Weights of a small multi-label image tagger.
Model: arch vit, moe expert_choice, num experts 8, layers 8.
Training: adamw at rate 0.0031, 27900 steps.
Data: trained on photos of plants and fungi (iNaturalist), 90422 training examples, 19.7 epochs.
Rows from block 5 of a small multi-label image tagger, named by matrix and row number. Rows with one number within an expert belong to one neuron, the router's apart. Each number is 128 + 32 x the weight over its row's rms, rounded and kept within 0 to 255. All counts start at 0. Numbers have three digits each.
Before each expert's rows are labels from the 100 images, of 14976, where the router gives the expert most weight on average: "colour at peak" is the nearest of a few named colours to the mean colour under the peak. Only what is clearly more common there than usual is listed. The data: photos of plants and fungi (iNaturalist).
# router: router (model.blocks.5.mlp.router.weight, 8x128), inputs 0-63
# up: expert up (model.blocks.5.mlp.up, 8x128x128), inputs 0-63
# down: expert down (model.blocks.5.mlp.down, 8x128x128, transposed), outputs 0-63

# expert 5
colour at peak: cyan
router.5:136130161125149103117128103072184128128126128130177123127113134026161130129071125103138127158132146127136189136129130138132132142129052170121172116139067093075134149145142166130141110152131126
up.7:128137128128128130128128128115139128128128128128128128128121128255128128128128128128128128135128128128128114128128128128128128128128128128128144128142130131128128128123128128128128132128128128
down.7:128128042128128128128128128128128128128128128128128128128128128128128128128128128128128128128128128128128128128128128128128128128128128128128128128128128128128128128129128128128128128128131128
up.9:128128128128128128128128128212124128128128128128128128128000128116128128128128128128128128128128134128128129128128128128128128128128128128128255128126128128128128128126128128128128128128128128
down.9:128128168128128128128128128128128128128128128128128128128128128128128128128128128128128128128128128128128128128128128128128128128128128128128128128128128128128128128117128128128128128128081128
up.12:128128128128128128128128128001131128128128128128128128128255128192128128128128128128128128128128115128128126128128128128128128128128128128128032128132128131128128128129128128128128128128128128
down.12:128128097128128128128128128128128128128128128128128128128128128128128128128128128128128128128128128128128128128128128128128128128128128128128128128128128128128128128134128128128128128128159128
up.13:128137128128128128128128128026126128128128128128128128128123128255128128128128128128128128128128124128128116128128128128128128128128128128128138128139129129128128128119128128128128130128128128
down.13:128128000128128128128128128128128128128128128128128128128128128128128128128128128128128128128128128128128128128128128128128128128128128128128128128128128128128128128130128128128128128128134128
up.18:128131128128128128128128128123255128128128128128128128128255128126128128128128128128128128128128043128128124128128128128128128128128128128128103128131130125128128128200128128128128128128128128
down.18:128128025128128128128128128128128128128128128128128128128128128128128128128128128128128128128128128000128128128128128128128128128128128128128128128128128128128128128129128128128128128128128128
up.23:128114128128128120128128128191121128128128128128128128128090128000128128128128128128128128122128072128128148128128128128128128128128125128128128128111125123128128128134128128128128122128128128
down.23:128128255128128128128128128128128128128128128128128128128128128128128128128128128128128128128128128128128128128128128128128128128128128128128128128128128128128128128126128128128128128128107128
up.26:128128128128128128128128128087131128128128128128128128128255128128128128128128128128128128128128080128128128128128128128128128128128128128128000128128128128128128128130128128128128128128128128
down.26:128128119128128128128128128128128128128128128128128128128128128128128128128128128128128128128128128128128128128128128128128128128128128128128128128128128128128128128147128128128128128128184128
up.27:128141128128128132128128128030131128128128128128128128128236128255128128128128128128128128128128127128128113128128128128128128128128128128128128128143130133128128128110128128128128132128128128
down.27:128128000128128128128128128128128128128128128128128128128128128128128128128128128128128128128128128128128128128128128128128128128128128128128128128128128128128128128132128128128128128128147128
up.28:128128128128128128128128128130100128128128128128128128128000128128128128128128128128128128128128177128128128128128128128128128128128128128128207128127128128128128128127128128128128128128128128
down.28:128128154128128128128128128128128128128128128128128128128128128128128128128128128128128128128128128128128128128128128128128128128128128128128128128128128128128128128107128128128128128128074128
up.32:128128128128128128128128128129125128128128128128128128128000128125128128128128128128128128128128195128128128128128128128128128128128128128128222128128128128128128128126128128128128128128128128
down.32:128128136128128128128128128128128128128128128128128128128128128128128128128128128128128128128128128128128128128128128128128128128128128128128128128128128128128128128107128128128128128128092128
up.35:128128128128128127128128128118252128128128128128128128128255128122128128128128128128128128128128032128128128128128128128128128128128128128128100128129128128128128128165128128128128128128128128
down.35:128128078128128128128128128128128128128128128128128128128128128128128128128128128128128128128128128000128128128128128128128128128128128128128128128128128128128128128130128128128128128128141128
up.42:128130128128128128128128128120137128128128128128128128128255128249128128128128128128128128128128125128128126128128128128128128128128128128128104128132128128128128128121128128128128139128128128
down.42:128128000128128128128128128128128128128128128128128128128128128128128128128128128128128128128128128128128128128128128128128128128128128128128128128128128128128128128128128128128128128128185128
up.46:128135128128128129128128128050131128128128128128128128128255128255128128128128128128128128128128126128128120128128128128128128128128128128128128128138129132128128128117128128128128133128128128
down.46:128128032128128128128128128128128128128128128128128128128128128128128128128128128128128128128128128128128128128128128128128128128128128128128128128128128128128128128131128128128128128128146128
up.47:128129128128128128128128128010131128128128128128128128128255128208128128128128128128128128128128118128128126128128128128128128128128128128128035128132128133128128128129128128128128128128128128
down.47:128128095128128128128128128128128128128128128128128128128128128128128128128128128128128128128128128128128128128128128128128128128128128128128128128128128128128128128133128128128128128128156128
up.50:128114128128128124128128128156127128128128128128128128128000128000128128128128128128128128128128124128128137128128128128128128128128127128128163128116125120128128128143128128128128114128128128
down.50:128128255128128128128128128128128128128128128128128128128128128128128128128128128128128128128128128128128128128128128128128128128128128128128128128128128128128128128125128128128128128128104128
up.51:128128128128128129128128128023128128128128128128128128128255128181128128128128128128128128128128138128128223128128128128128128128128031128128128128133128147128128128128128128128128129128128128
down.51:128128126128128128128128128128128128128128128128128128128128128128128128128128128128128128128128128128128128128128128128128128128128128128128128128128128128128128128129128128128128128128130128
up.52:128137128128128129130128128118255128128128128128131128128255128126128128128129128128128128128128048128128117128128128128128128128128141128128105128137143116119128128231128130128126130128128128
down.52:128128000128128128128128128128129128128128128128128128128128128128128128128128128128128128128128128000128128128128128128128128128128128128128128128128128128128128128117128128128128128128125128
up.53:128128128128128128128128128068132128128128128128128128128255128130128128128128128128128128128128081128128128128128128128128128128128128128128015128129128128128128128130128128128128128128128128
down.53:128128101128128128128128128128128128128128128128128128128128128128128128128128128128128128128128128045128128128128128128128128128128128128128128128128128128128128128149128128128128128128193128
up.54:128128128128128128128128128102130128128128128128128128128237128129128128128128128128128128128128113128128128128128128128128128128128128128128091128129128128128128128129128128128128128128128128
down.54:128128102128128128128128128128128128128128128128128128128128128128128128128128128128128128128128128000128128128128128128128128128128128128128128128128128128128128128134128128128128128128128128
up.57:128113128128128119128128128192122128128128128128128128128104128000128128128128128128128128121128081128128148128128128128128128128128125128128128128109125123128128128131128128128128122128128128
down.57:128128255128128128128128128128128128128128128128128128128128128128128128128128128128128128128128128128128128128128128128128128128128128128128128128128128128128128128125128128128128128128107128
up.59:128130128128128131129128128123202128128128128128130128128159128093128128128128128128128128129128124128128126128128128128128128128128131128128125128130132125123128128190128129128127129128128128
down.59:128128045128128128128128128128130128128128128128128128128128128128128128128128128128128128128128128000128132128128128128128128128128128128128128128128128128128128255110128128128128128128053128
up.61:128143128128131131135128128124255128128128128128139128128255128119128130128135128128128128125128064128129120128128128128128128128128142126128111128139147115105128128255128134128123131127128128
down.61:128128000128128128128128128128129128128128128128128128128128128128128128128128128128128128128128128000128140129128128128128128128128128128128128128128128128128128128102128128128128128128039128
up.62:128128128128128128128128128108131128128128128128128128128255128128128128128128128128128128128128072128128128128128128128128128128128128128128012128128128128128128128130128128128128128128128128
down.62:128128127128128128128128128128128128128128128128128128128128128128128128128128128128128128128128128128128128128128128128128128128128128128128128128128128128128128128147128128128128128128175128
up.64:128129128128128128128128128111130128128128128128128128128182128157128128128128128128128128128128128128128127128128128128128128128128128128128116128129128130128128128128128128128128130128128128
down.64:128128106128128128128128128128128128128128128128128128128128128128128128128128128128128128128128128000128128128128128128128128128128128128128128128128128128128128128129128128128128128128128128
up.66:128142128128128141128128128069134128128128128128128128128133128255128128128128128128128128139128186128128110128128128128128128128128131128128135128145131135128128128126128128128128134128128128
down.66:128128000128128128128128128128128128128128128128128128128128128128128128128128128128128128128128128128128128128128128128128128128128128128128128128128128128128128128131128128128128128128154128
up.67:128128128128128128128128128042132128128128128128128128128255128134128128128128128128128128128128108128128128128128128128128128128128128128128018128129128128128128128131128128128128128128128128
down.67:128128087128128128128128128128128128128128128128128128128128128128128128128128128128128128128128128128128128128128128128128128128128128128128128128128128128128128128142128128128128128128185128
up.68:128118128128128108128128128217129128128128128128128128128108128000128128128128128128128128113128121128128139128128128128128128128128127128128122128116126107128128128136128128128128123128128128
down.68:128128232128128128128128128128128128128128128128128128128128128128128128128128128128128128128128128128128128128128128128128128128128128128128128128128128128128128128127128128128128128128116128
up.69:128116128128128125128128128235128128128128128128128128128000128000128128128128128128128128128128131128128143128128128128128128128128128128128129128114126123128128128156128128128128124128128128
down.69:128128255128128128128128128128128128128128128128128128128128128128128128128128128128128128128128128128128128128128128128128128128128128128128128128128128128128128128125128128128128128128113128
up.71:128114128128128117128128128199123128128128128128128128128126128000128128128128128128128128121128101128128145128128128128128128128128125128128121128111125121128128128131128128128128123128128128
down.71:128128255128128128128128128128128128128128128128128128128128128128128128128128128128128128128128128128128128128128128128128128128128128128128128128128128128128128128125128128128128128128107128
up.72:128128128128128128128128128200124128128128128128128128128000128116128128128128128128128128128128136128128129128128128128128128128128128128128244128126128128128128128126128128128128128128128128
down.72:128128161128128128128128128128128128128128128128128128128128128128128128128128128128128128128128128128128128128128128128128128128128128128128128128128128128128128128117128128128128128128090128
up.74:128128128128128128128128128193124128128128128128128128128000128118128128128128128128128128128128139128128129128128128128128128128128128128128255128126128128128128128126128128128128128128128128
down.74:128128166128128128128128128128128128128128128128128128128128128128128128128128128128128128128128128128128128128128128128128128128128128128128128128128128128128128128116128128128128128128084128

# expert 1
colour at peak: black
router.1:076109126128133177201128116089137128126130129128156129129107113052120124128077146135136127082125149129132088130128128137127156129127096213131130136224193162159130125149183158130166148114128128
up.7:152255128128128126117128128087126128128128128128128128128089128105128128128134128128128128128128103128128085128128128128128128128128129128128043128204145115128128128126128128128128150128128128
down.7:128128025128128128128128128128128128128128128128128128128128128128128128128128128128128128128128128131128128112128128128128128128128128128128128128128128128128128128255128128128128128128255128
up.8:128127128128128127050128129132130128128128128128129128128204128130128128128131128128128128128128129128128126128128128128128128128128128128128129128121129127128128128131128128128128133128128128
down.8:128128085128128128128128128128162128128128128128128128128128128128128128128128128128128128128128128000128128074128128128128128128128128128128128128128128128128128128071128128128128128128022128
up.9:128128128128128127128128128134128128128128128128128128128123128161128128128129128128128128128128133128128128128128128128128128128128128128128126128000139128128128128139128128128128115128128128
down.9:128128104128128128128128128128128128128128128128128128128128128128128128128128128128128128128128128128128128128128128128128128128128128128128128128128128128128128128127128128128128128128000128
up.10:127123128128128133128128128135128128128128128128128128128255128097128128128124128128128128130128116128128121128128128128128128128128128143128201128127132129128128128149128128128128162128128128
down.10:128128128128128128128128128128119128128128128128128128128128128128128128128128128128128128128128128130128128000128128128128128128128128128128128128128128128128128125142128128128128128128173128
up.12:128127128128128127128128128133134128128128128128128128128120128244128128128128128128128128128128131128128129128128128128128128128128128128128126128000140128128128128139128128128128114128128128
down.12:128128110128128128128128128128128128128128128128128128128128128128128128128128128128128128128128128128128128128128128128128128128128128128128128128128128128128128128127128128128128128128000128
up.16:125107128128128134028128128131118128128128128128128128128238128142128128128128128128128128131128120128128128128128128128128128128128128129128141128120129128128128128109128128128128140128128128
down.16:128128122128128128128128128128141128128128128128128128128128128128128128128128128128128128128128128000128128055128128128128128128128128128128128128128128128128128128077128128128128128128101128
up.23:128167128128128126108128128255125128128128128128128128128142128110128128128140128128128128129128128128128000128128128128128128128128130128128125128095200119128128128157128128128128120128128128
down.23:128128000128128128128128128128135128128128128128128128128128128128128128128128128128128128128128128128128128122128128128128128128128128128128128128128128128128128128128128128128128128128085128
up.24:127133128128128133121128128255128128128128128128128128128255128086128128128129128128128128128128112128128074128128128128128128128128128138128190128114158128128128128169128128128128157128128128
down.24:128128076128128128128128128128127128128128128128128128128128128128128128128128128128128128128128128131128128098128128128128128128128128128128128128128128128128128126139128128128128128128148128
up.27:128255128128128129129128128000128128128128128128128128128132128106128128128127128128128128128128121128128128128128128128128128128128128128128076128215127129128128128127128128128128171128128128
down.27:128128166128128128128128128128128128128128128128128128128128128128128128128128128128128128128128128131128128129128128128128128128128128128128128128128128128128128128201128128128128128128255128
up.28:128126128128128128128128128128129128128128128128128128128000128130128128128128128128128128128128135128128131128128128128128128128128128128128125128116124128128128128114128128128128000128128128
down.28:128128117128128128128128128128128128128128128128128128128128128128128128128128128128128128128128128127128128127128128128128128128128128128128128128128128128128128128125128128128128128128000128
up.31:126000128128128130140128128161130128128128128128128128128167128156128128128120128128128128128128132128128177128128128128128128128128127128128213128044098142128128128129128128128128088128128128
down.31:128128228128128128128128128128128128128128128128128128128128128128128128128128128128128128128128128125128128128128128128128128128128128128128128128128128128128128128005128128128128128128000128
up.35:128002128128128131143128128214130128128128128128128128128150128124128128128121128128128128128128127128128179128128128128128128128128127128128201128099055142128128128124128128128128141128128128
down.35:128128255128128128128128128128128128128128128128128128128128128128128128128128128128128128128128128122128128128128128128128128128128128128128128128128128128128128128000128128128128128128131128
up.38:129133128130125128250128125128133128128128128128127128128059128090127127128066127128126128124128130128128128119128128128128132128128124182128126128231143189137128124247128129128130126129128128
down.38:128124124128128128128128128128124128128128128128128128128128128129128128128128128128128128128128128231128128154128128128128128128128128128128125128128128133128128118143128128128128129128132128
up.40:128129128128128127119128129147132128128128128128130128128128128141128128128133128128128128128128132128128128128128128128128128128128129128128125128119130125128128128128128128128126125128128128
down.40:128128066128128128128128128128167128128128128128128128128128128128128128128128128128128128128128128000128128127128128128128128128128128128128128128128128128128128128082128128128128128128000128
up.46:128084128128128129147128128000130128128128128128128128128083128170128128128117128128128128128128130128128255128128128128128128128128126128128129128162044133128128128072128128128128132128128128
down.46:128128255128128128128128128128124128128128128128128128128128128128128128128128128128128128128128128127128128133128128128128128128128128128128128128128128128128128128119128128128128128128139128
up.52:128130128128128127122128129154132128128128128128130128128143128133128128128132128128128128128128132128128121128128128128128128128128129128128125128120131125128128128130128128128126128128128128
down.52:128128056128128128128128128128159128128128128128128128128128128128128128128128128128128128128128128000128128104128128128128128128128128128128128128128128128128128128073128128128128128128000128
up.53:128129128128128128128128128032131128128128128128128128128255128128128128128128128128128128128128124128128126128128128128128128128128128128128128128182130128128128128140128128128128255128128128
down.53:128128140128128128128128128128128128128128128128128128128128128128128128128128128128128128128128128129128128129128128128128128128128128128128128128128128128128128128132128128128128128128255128
up.54:126000128128128131143128128157130128128128128128128128128174128127128128128120128128128128128128171128128179128128128128128128128128127128128215128069075143128128128110128128128128139128128128
down.54:128128255128128128128128128128128128128128128128128128128128128128128128128128128128128128128128128123128128128128128128128128128128128128128128128128128128128128128000128128128128128128124128
up.56:128000128128128131144128128213130128128128128128128128128166128121128128128121128128128128128128127128128182128128128128128128128128127128128213128088063142128128128105128128128128141128128128
down.56:128128255128128128128128128128127128128128128128128128128128128128128128128128128128128128128128128122128128128128128128128128128128128128128128128128128128128128128000128128128128128128130128
up.57:128127128128128126120128128255128128128128128128128128128000128145128128128141128128128128127128138128128109128128128128128128128128129127128111128084133121128128128124128128128128060128128128
down.57:128128008128128128128128128128139128128128128128128128128128128128128128128128128128128128128128128115128128125128128128128128128128128128128128128128128128128128129099128128128128128128000128
up.58:127156128128128127116128128255127128128128128128128128128157128073128128128132128128128128128128127128128085128128128128128128128128129128128127128117170126128128128154128128128128144128128128
down.58:128128029128128128128128128128132128128128128128128128128128128128128128128128128128128128128128128131128128126128128128128128128128128128128128128128128128128128120127128128128128128128253128
up.59:128126128128128128128128128186082128128128128128128128128000128119128128128128128128128128128128144128128129128128128128128128128128128128128126128010127128128128128117128128128128000128128128
down.59:128128108128128128128128128128128128128128128128128128128128128128128128128128128128128128128128128127128128128128128128128128128128128128128128128128128128128128128126128128128128128128000128
up.61:129107128128128124138128128000128128128128128128128128128000128160128128128125128128128128128128137128128231128128128128128128128128128128128122128155087129128128128087128128128128116128128128
down.61:128128201128128128128128128128128128128128128128128128128128128128128128128128128128128128128128128128128128128128128128128128128128128128128128128128128128128128128127128128128128128128130128
up.65:127153128128128129119128128255128128128128128128128128128255128092128128128131128128128128128128114128128048128128128128128128128128128128128167128109169127128128128173128128128128141128128128
down.65:128128066128128128128128128128128128128128128128128128128128128128128128128128128128128128128128128129128128129128128128128128128128128128128128128128128128128128128132128128128128128128128128
up.67:128223128128128127120128128255149128128128128128128128128133128082128128128132128128128128128128129128128097128128128128128128128128129128128104128120150122128128128124128128128128123128128128
down.67:128128036128128128128128128128128128128128128128128128128128128128128128128128128128128128128128128127128128128128128128128128128128128128128128128128128128128128128124128128128128128128255128
up.68:129133128130125128250128125128133128128128128128127128128059128090127127128069128128126128124128130128128128119128128128128132128128124182128126128231142190137128124248128129128130126129128128
down.68:128124124128128128128128128128124128128128128128128128128128128129128128128128128128128128128128128231128128155128128128128128128128128128128125128128128133128128118143128128128128129128132128
up.70:128000128128128128128128128128128128128128128128128128128143128128128128128128128128128128128128129128128132128128128128128128128128128128128142128020133128128128128136128128128128123128128128
down.70:128128121128128128128128128128128128128128128128128128128128128128128128128128128128128128128128128128128128128128128128128128128128128128128128128128128128128128128128128128128128128128000128
up.71:131255128128128126115128128034126128128128128128128128128102128132128128128131128128128128128128115128128074128128128128128128128128129128128048128169167116128128128129128128128128126128128128
down.71:128128000128128128128128128128128128128128128128128128128128128128128128128128128128128128128128128132128128128128128128128128128128128128128128128128128128128128128255128128128128128128129128
up.73:128147128128128128128128128000128128128128128128128128128255128125128128128128128128128128128128126128128127128128128128128128128128128128128128128231129129128128128128128128128128211128128128
down.73:128128146128128128128128128128128128128128128128128128128128128128128128128128128128128128128128128131128128129128128128128128128128128128128128128128128128128128128142128128128128128128255128
up.74:127128128128128130138128128000128128128128128128128128128255128111128128128114128128128128128128121128128160128128128128128128128128127128128146128155115136128128128132128128128128175128128128
down.74:128128250128128128128128128128116128128128128128128128128128128128128128128128128128128128128128128134128128130128128128128128128128128128128128128128128128128128127149128128128128128128255128
up.79:128129128128128131122128128240128128128128128128128128128255128089128128128129128128128128128128114128128088128128128128128128128128128141128198128116146128128128128162128128128128159128128128
down.79:128128074128128128128128128128124128128128128128128128128128128128128128128128128128128128128128128131128128067128128128128128128128128128128128128128128128128128126142128128128128128128162128

# expert 7
colour at peak: green
router.7:091078147125135151153129115055193128130126128129151125127078134000120129129064126139140131139129171126140170149128127129129142135124077117131144120128087071166121141172130155131154155132129129
up.1:128133128128128126128128128134161128128128128128128128128107128255128128128126128128128128127128128128128165128128128128128128128128128128128129128162034126128128128137128128128128127128128128
down.1:128128157128128128128128128128127128128128128128128128128128128128128128128128128128128128128128128168128128128128128128128128128128128128128128128128128128128128128130128128128128128128129128
up.2:128143128128128125128128128128000128128128128128128128128068128255128128128131128128128128127128111128128134128128128128128128128128128128128126128161122119128128128000128132128131126128128128
down.2:128128175128128128128128128128125128128128128128128128128128128128128128128128128128128128128128128255128129135128128128128128128128128128128128128128128128128128128160128128128128128128134128
up.3:125152128128128107128128128255000128128128128128124128128118128182128128128139128128128128123128000128128130128128128128128133128128134124128123128138062121131128128000128136128133121128128128
down.3:128128222128128128128128128128126128128128128128128128128128128128128128128128128128128128128128128255128139140128128128128128128128128128128129128128128128128128129180128128128128128128130128
up.4:123075128128128226186128129114234128128128128128130128128023128000129128128091128129128128129128157128131126137128128127129128128128127117128128128126142130141128124255129127128127191128128128
down.4:128128000128127127128128130128131128128128128128128128128128128118128141128127128128128128128128125000128113119128128128128128128128128127128122128128127120128128206074128128128128127128127128
up.6:123080128128128255176128128109246128128128128128131128128122128062129128128094128129128128129128152128128125136128128127128127128129126129128131128126147131138128125255129127128127200128128128
down.6:128128005128126128128128128128132128128128128128128128128128128117128142128128128128128128129128128000128110116128128128128128128128128127128125128128127125128128228058128128128128127128127128
up.7:121073128128128255176128129110255128128128128128131128128123128063129128128094128129128128129128150128129126136128128127128128128129126129128130128126146130138128125255129128128127200128128128
down.7:128128000128126128128128128128132128128128128128128128128128128115128145128128128128128128129128128000128110117128128128128128128128128127128125128128127124128128239054128128128128127128127128
up.8:123079128128128255175128128108253128128128128128131128128122128061129128128095128128128128129128152128128125136128128127128127128129126129128131128126147131138128125255129127128127198128128128
down.8:128128012128126128128128128128132128128128128128128128128128128118128141128128128128128128129128128000128109116128128128128128128128128127128125128128127125128128229057128128128128127128127128
up.9:128145128128128128128128128125000128128128128128128128128061128217128128128128128128128128128128127128128127128128128128128128128128128128128128128146128128128128128000128128128128129128128128
down.9:128128131128128128128128128128125128128128128128128128128128128128128128128128128128128128128128128255128129126128128128128128128128128128128128128128128128128128128155128128128128128128135128
up.10:128133128128128126128128128134161128128128128128128128128107128255128128128126128128128128127128128128128165128128128128128128128128128128128129128162034126128128128137128128128128127128128128
down.10:128128157128128128128128128128127128128128128128128128128128128128128128128128128128128128128128128167128128128128128128128128128128128128128128128128128128128128128130128128128128128128129128
up.11:128128128128128128128128128255126128128128128128128128128131128255128128128128128128128128128128000128128132128128128128128128128128128128128151128127098128128128128126128128128128135128128128
down.11:128128138128128128128128128128128128128128128128128128128128128128128128128128128128128128128128128255128128128128128128128128128128128128128128128128128128128128128128128128128128128128128128
up.12:134092128128128154128128128000255128128128128128128128128135128000128128128065128128128128129128234128128130128128128128128125128128123137128129128119154135128128128255128119128124161128128128
down.12:128128095128128128128128128128130128128128128128128128128128128128128128128128128128128128128128128000128119118128128128128128128128128128128128128128128128128128127091128128128128128128126128
up.13:123074128128128255174128128108255128128128128128131128128122128060129128128095128128128128129128153128128125136128128127128127128129126129128131128126148131138128125255129127128127199128128128
down.13:128128014128126128128128128128132128128128128128128128128128128118128142128128128128128128129128128000128109117128128128128128128128128127128125128128127125128128227056128128128128127128127128
up.14:125148128128128126128128128254000128128128128128125128128111128198128128128140128128128128123128000128128133128128128128128132128128134125128122128142020120130128128000128137128134123128128128
down.14:128128209128128128128128128128126128128128128128128128128128128128128128128128128128128128128128128255128133143128128128128128128128128128128128128128128128128128129163128128128128128128131128
up.17:133097128128129131128128128111255128128128128128131128128154128034128128128111128128128128130128147128128125128128128128128121128128114134128139128103168141126128128255128113128120154128128128
down.17:128128039128128128128128128128131128128128128128128128128128128128128128128128128128128128128128128000128117107128128128128128128128128128128128128128128128128128127093128128128128128128123128
up.18:123081128128128255174128128107248128128128128128131128128121128058129128128096128128128128128128154128128124135128128127128127128128125129128131128125149131138128126255129127128127196128128128
down.18:128128025128126128128128128128132128128128128128128128128128128120128139128128128128128128128128128000128109116128128128128128128128128127128125128128127126128128220060128128128128127128126128
up.19:128105128128126215160128127025255128128128128128134128128126128036129128128038128128128128132128218128128129130128128127128123128128120135128136128120152136136128128255129122128126167128128128
down.19:128128027128128128128128128128131128128128128128128128128128128128128128128128128128128128128128128000128100111128128128128128128128128128128127128128128128128128126036128128128128128128126128
up.21:125153128128128110128128128255000128128128128128124128128114128187128128128140128128128128122128000128128131128128128128128133128128135124128122128139072120131128128000128137128134120128128128
down.21:128128222128128128128128128128126128128128128128128128128128128128128128128128128128128128128128128255128137141128128128128128128128128128128129128128128128128128129177128128128128128128131128
up.23:124070128128128247172128128108226128128128128128131128128070128000129128128090128129128128128128179128128126136128128127128128128129126129128130128126148131139128125255129127128127202128128128
down.23:128128015128126128128128128128131128128128128128128128128128128120128137128128128128128128128128128000128110116128128128128128128128128127128122128128127122128128184071128128128128127128127128
up.24:128127128128128128128128128128000128128128128128128128128092128128128128128128128128128128128128128128128128128128128128128128128128128128128128128129128128128128128000128128128128148128128128
down.24:128128120128128128128128128128126128128128128128128128128128128128128128128128128128128128128128128255128128126128128128128128128128128128128128128128128128128128128159128128128128128128134128
up.25:123069128128126238153128127098219128128128128128131128128112128000128128128100128128128128129128155128128125130128128127128127128128125129128131128124166131136128127241129127128127178129128128
down.25:128128075128127128128128128128130128128128128128128128128128128127128128128128128128128128128128128000128111116128128128128128128128128128128123128128127127128128156081128128128128128128127128
up.29:128112128128128128128128128127224128128128128128128128128171128000128128128128128128128128128128128128128114128128128128128128128128128128128104128109173128128128128246128128128128128128128128
down.29:128128123128128128128128128128130128128128128128128128128128128128128128128128128128128128128128128000128127118128128128128128128128128128128128128128128128128128128112128128128128128128123128
up.33:125075128128126252155128127099238128128128128128131128128121128041129128128097128128128128128128161128128122130128128127128127128128125129128131128124164131135128127248129126128127166129128128
down.33:128128070128127128128128128128130128128128128128128128128128128127128128128128128128128128128128128000128110115128128128128128128128128128128126128128128128128128189074128128128128127128126128
up.35:131108128128129132128128128095255128128128128128131128128162128000128128128109128128128128131128146128128127128128128128128121128128118132128136128106181141126128128255128113128117153128128128
down.35:128128033128128128128128128128131128128128128128128128128128128128128128128128128128128128128128128000128109103128128128128128128128128128128127128128128128128128127089128128128128128128123128
up.37:128150128128128125128128128137000128128128128128128128128075128255128128128143128128128128125128105128128133128128128128128130128128135126128122128154098114128128128000128140128136125128128128
down.37:128128228128128128128128128128124128128128128128128128128128128128128128128128128128128128128128128232128132142128128128128128128128128128128128128128128128128128128173128128128128128128135128
up.38:128131128128128126127128128130140128128128128128128128128125128255128128128127128128128128127128127128128144128128128128128128128128128128128129128150040116128128128133128129128132127128128128
down.38:128128144128128128128128128128127128128128128128128128128128128128128128128128128128128128128128128255128128128128128128128128128128128128128128128128128128128128128131128128128128128128129128
up.40:128125128128128130129128128127126128128128128128128128128128128000128128128129128128128128128128131128128113128128128128128128128128128128128127128104201148128128128126128128128125129128128128
down.40:128128117128128128128128128128129128128128128128128128128128128128128128128128128128128128128128128000128126129128128128128128128128128128128128128128128128128128128126128128128128128128127128
up.43:126149128128128126128128128255000128128128128128126128128109128208128128128139128128128128125128000128128133128128128128128132128128134125128123128144037120129128128000128137128134124128128128
down.43:128128199128128128128128128128126128128128128128128128128128128128128128128128128128128128128128128255128132141128128128128128128128128128128128128128128128128128129158128128128128128128131128
up.44:133107128128129133128128128060255128128128128128134128128146128000129128128108128128128128131128146128128126128128128128128119128128114133128140128110165141123128128255128113128122160128128128
down.44:128128016128128128128128128128131128128128128128128128128128128128128128128128128128128128128128128000128096105128128128128128128128128128128127128128128128128128126088128128128128128128124128
up.46:128148128128128124128128128142000128128128128128127128128082128255128128128145128128128128125128098128128134128128128128128131128128136126128123128152079114128128128000128141128137122128128128
down.46:128128228128128128128128128128125128128128128128128128128128128128128128128128128128128128128128128255128133144128128128128128128128128128128128128128128128128128128168128128128128128128134128
up.47:128118128128128128128128128115222128128128128128128128128125128000128128128128128128128128128128127128128124128128128128128128128128128128128076128135132128128128128142128128128128096128128128
down.47:128128123128128128128128128128128128128128128128128128128128128128128128128128128128128128128128128000128128128128128128128128128128128128128128128128128128128128128128128128128128128128127128
up.49:128128128128128128128128128138111128128128128128128128128144128224128128128127128128128128128128255128128132128128128128128128128128128128128144128121126128128128128110128128128128130128128128
down.49:128128152128128128128128128128128128128128128128128128128128128128128128128128128128128128128128128215128128128128128128128128128128128128128128128128128128128128128128128128128128128128129128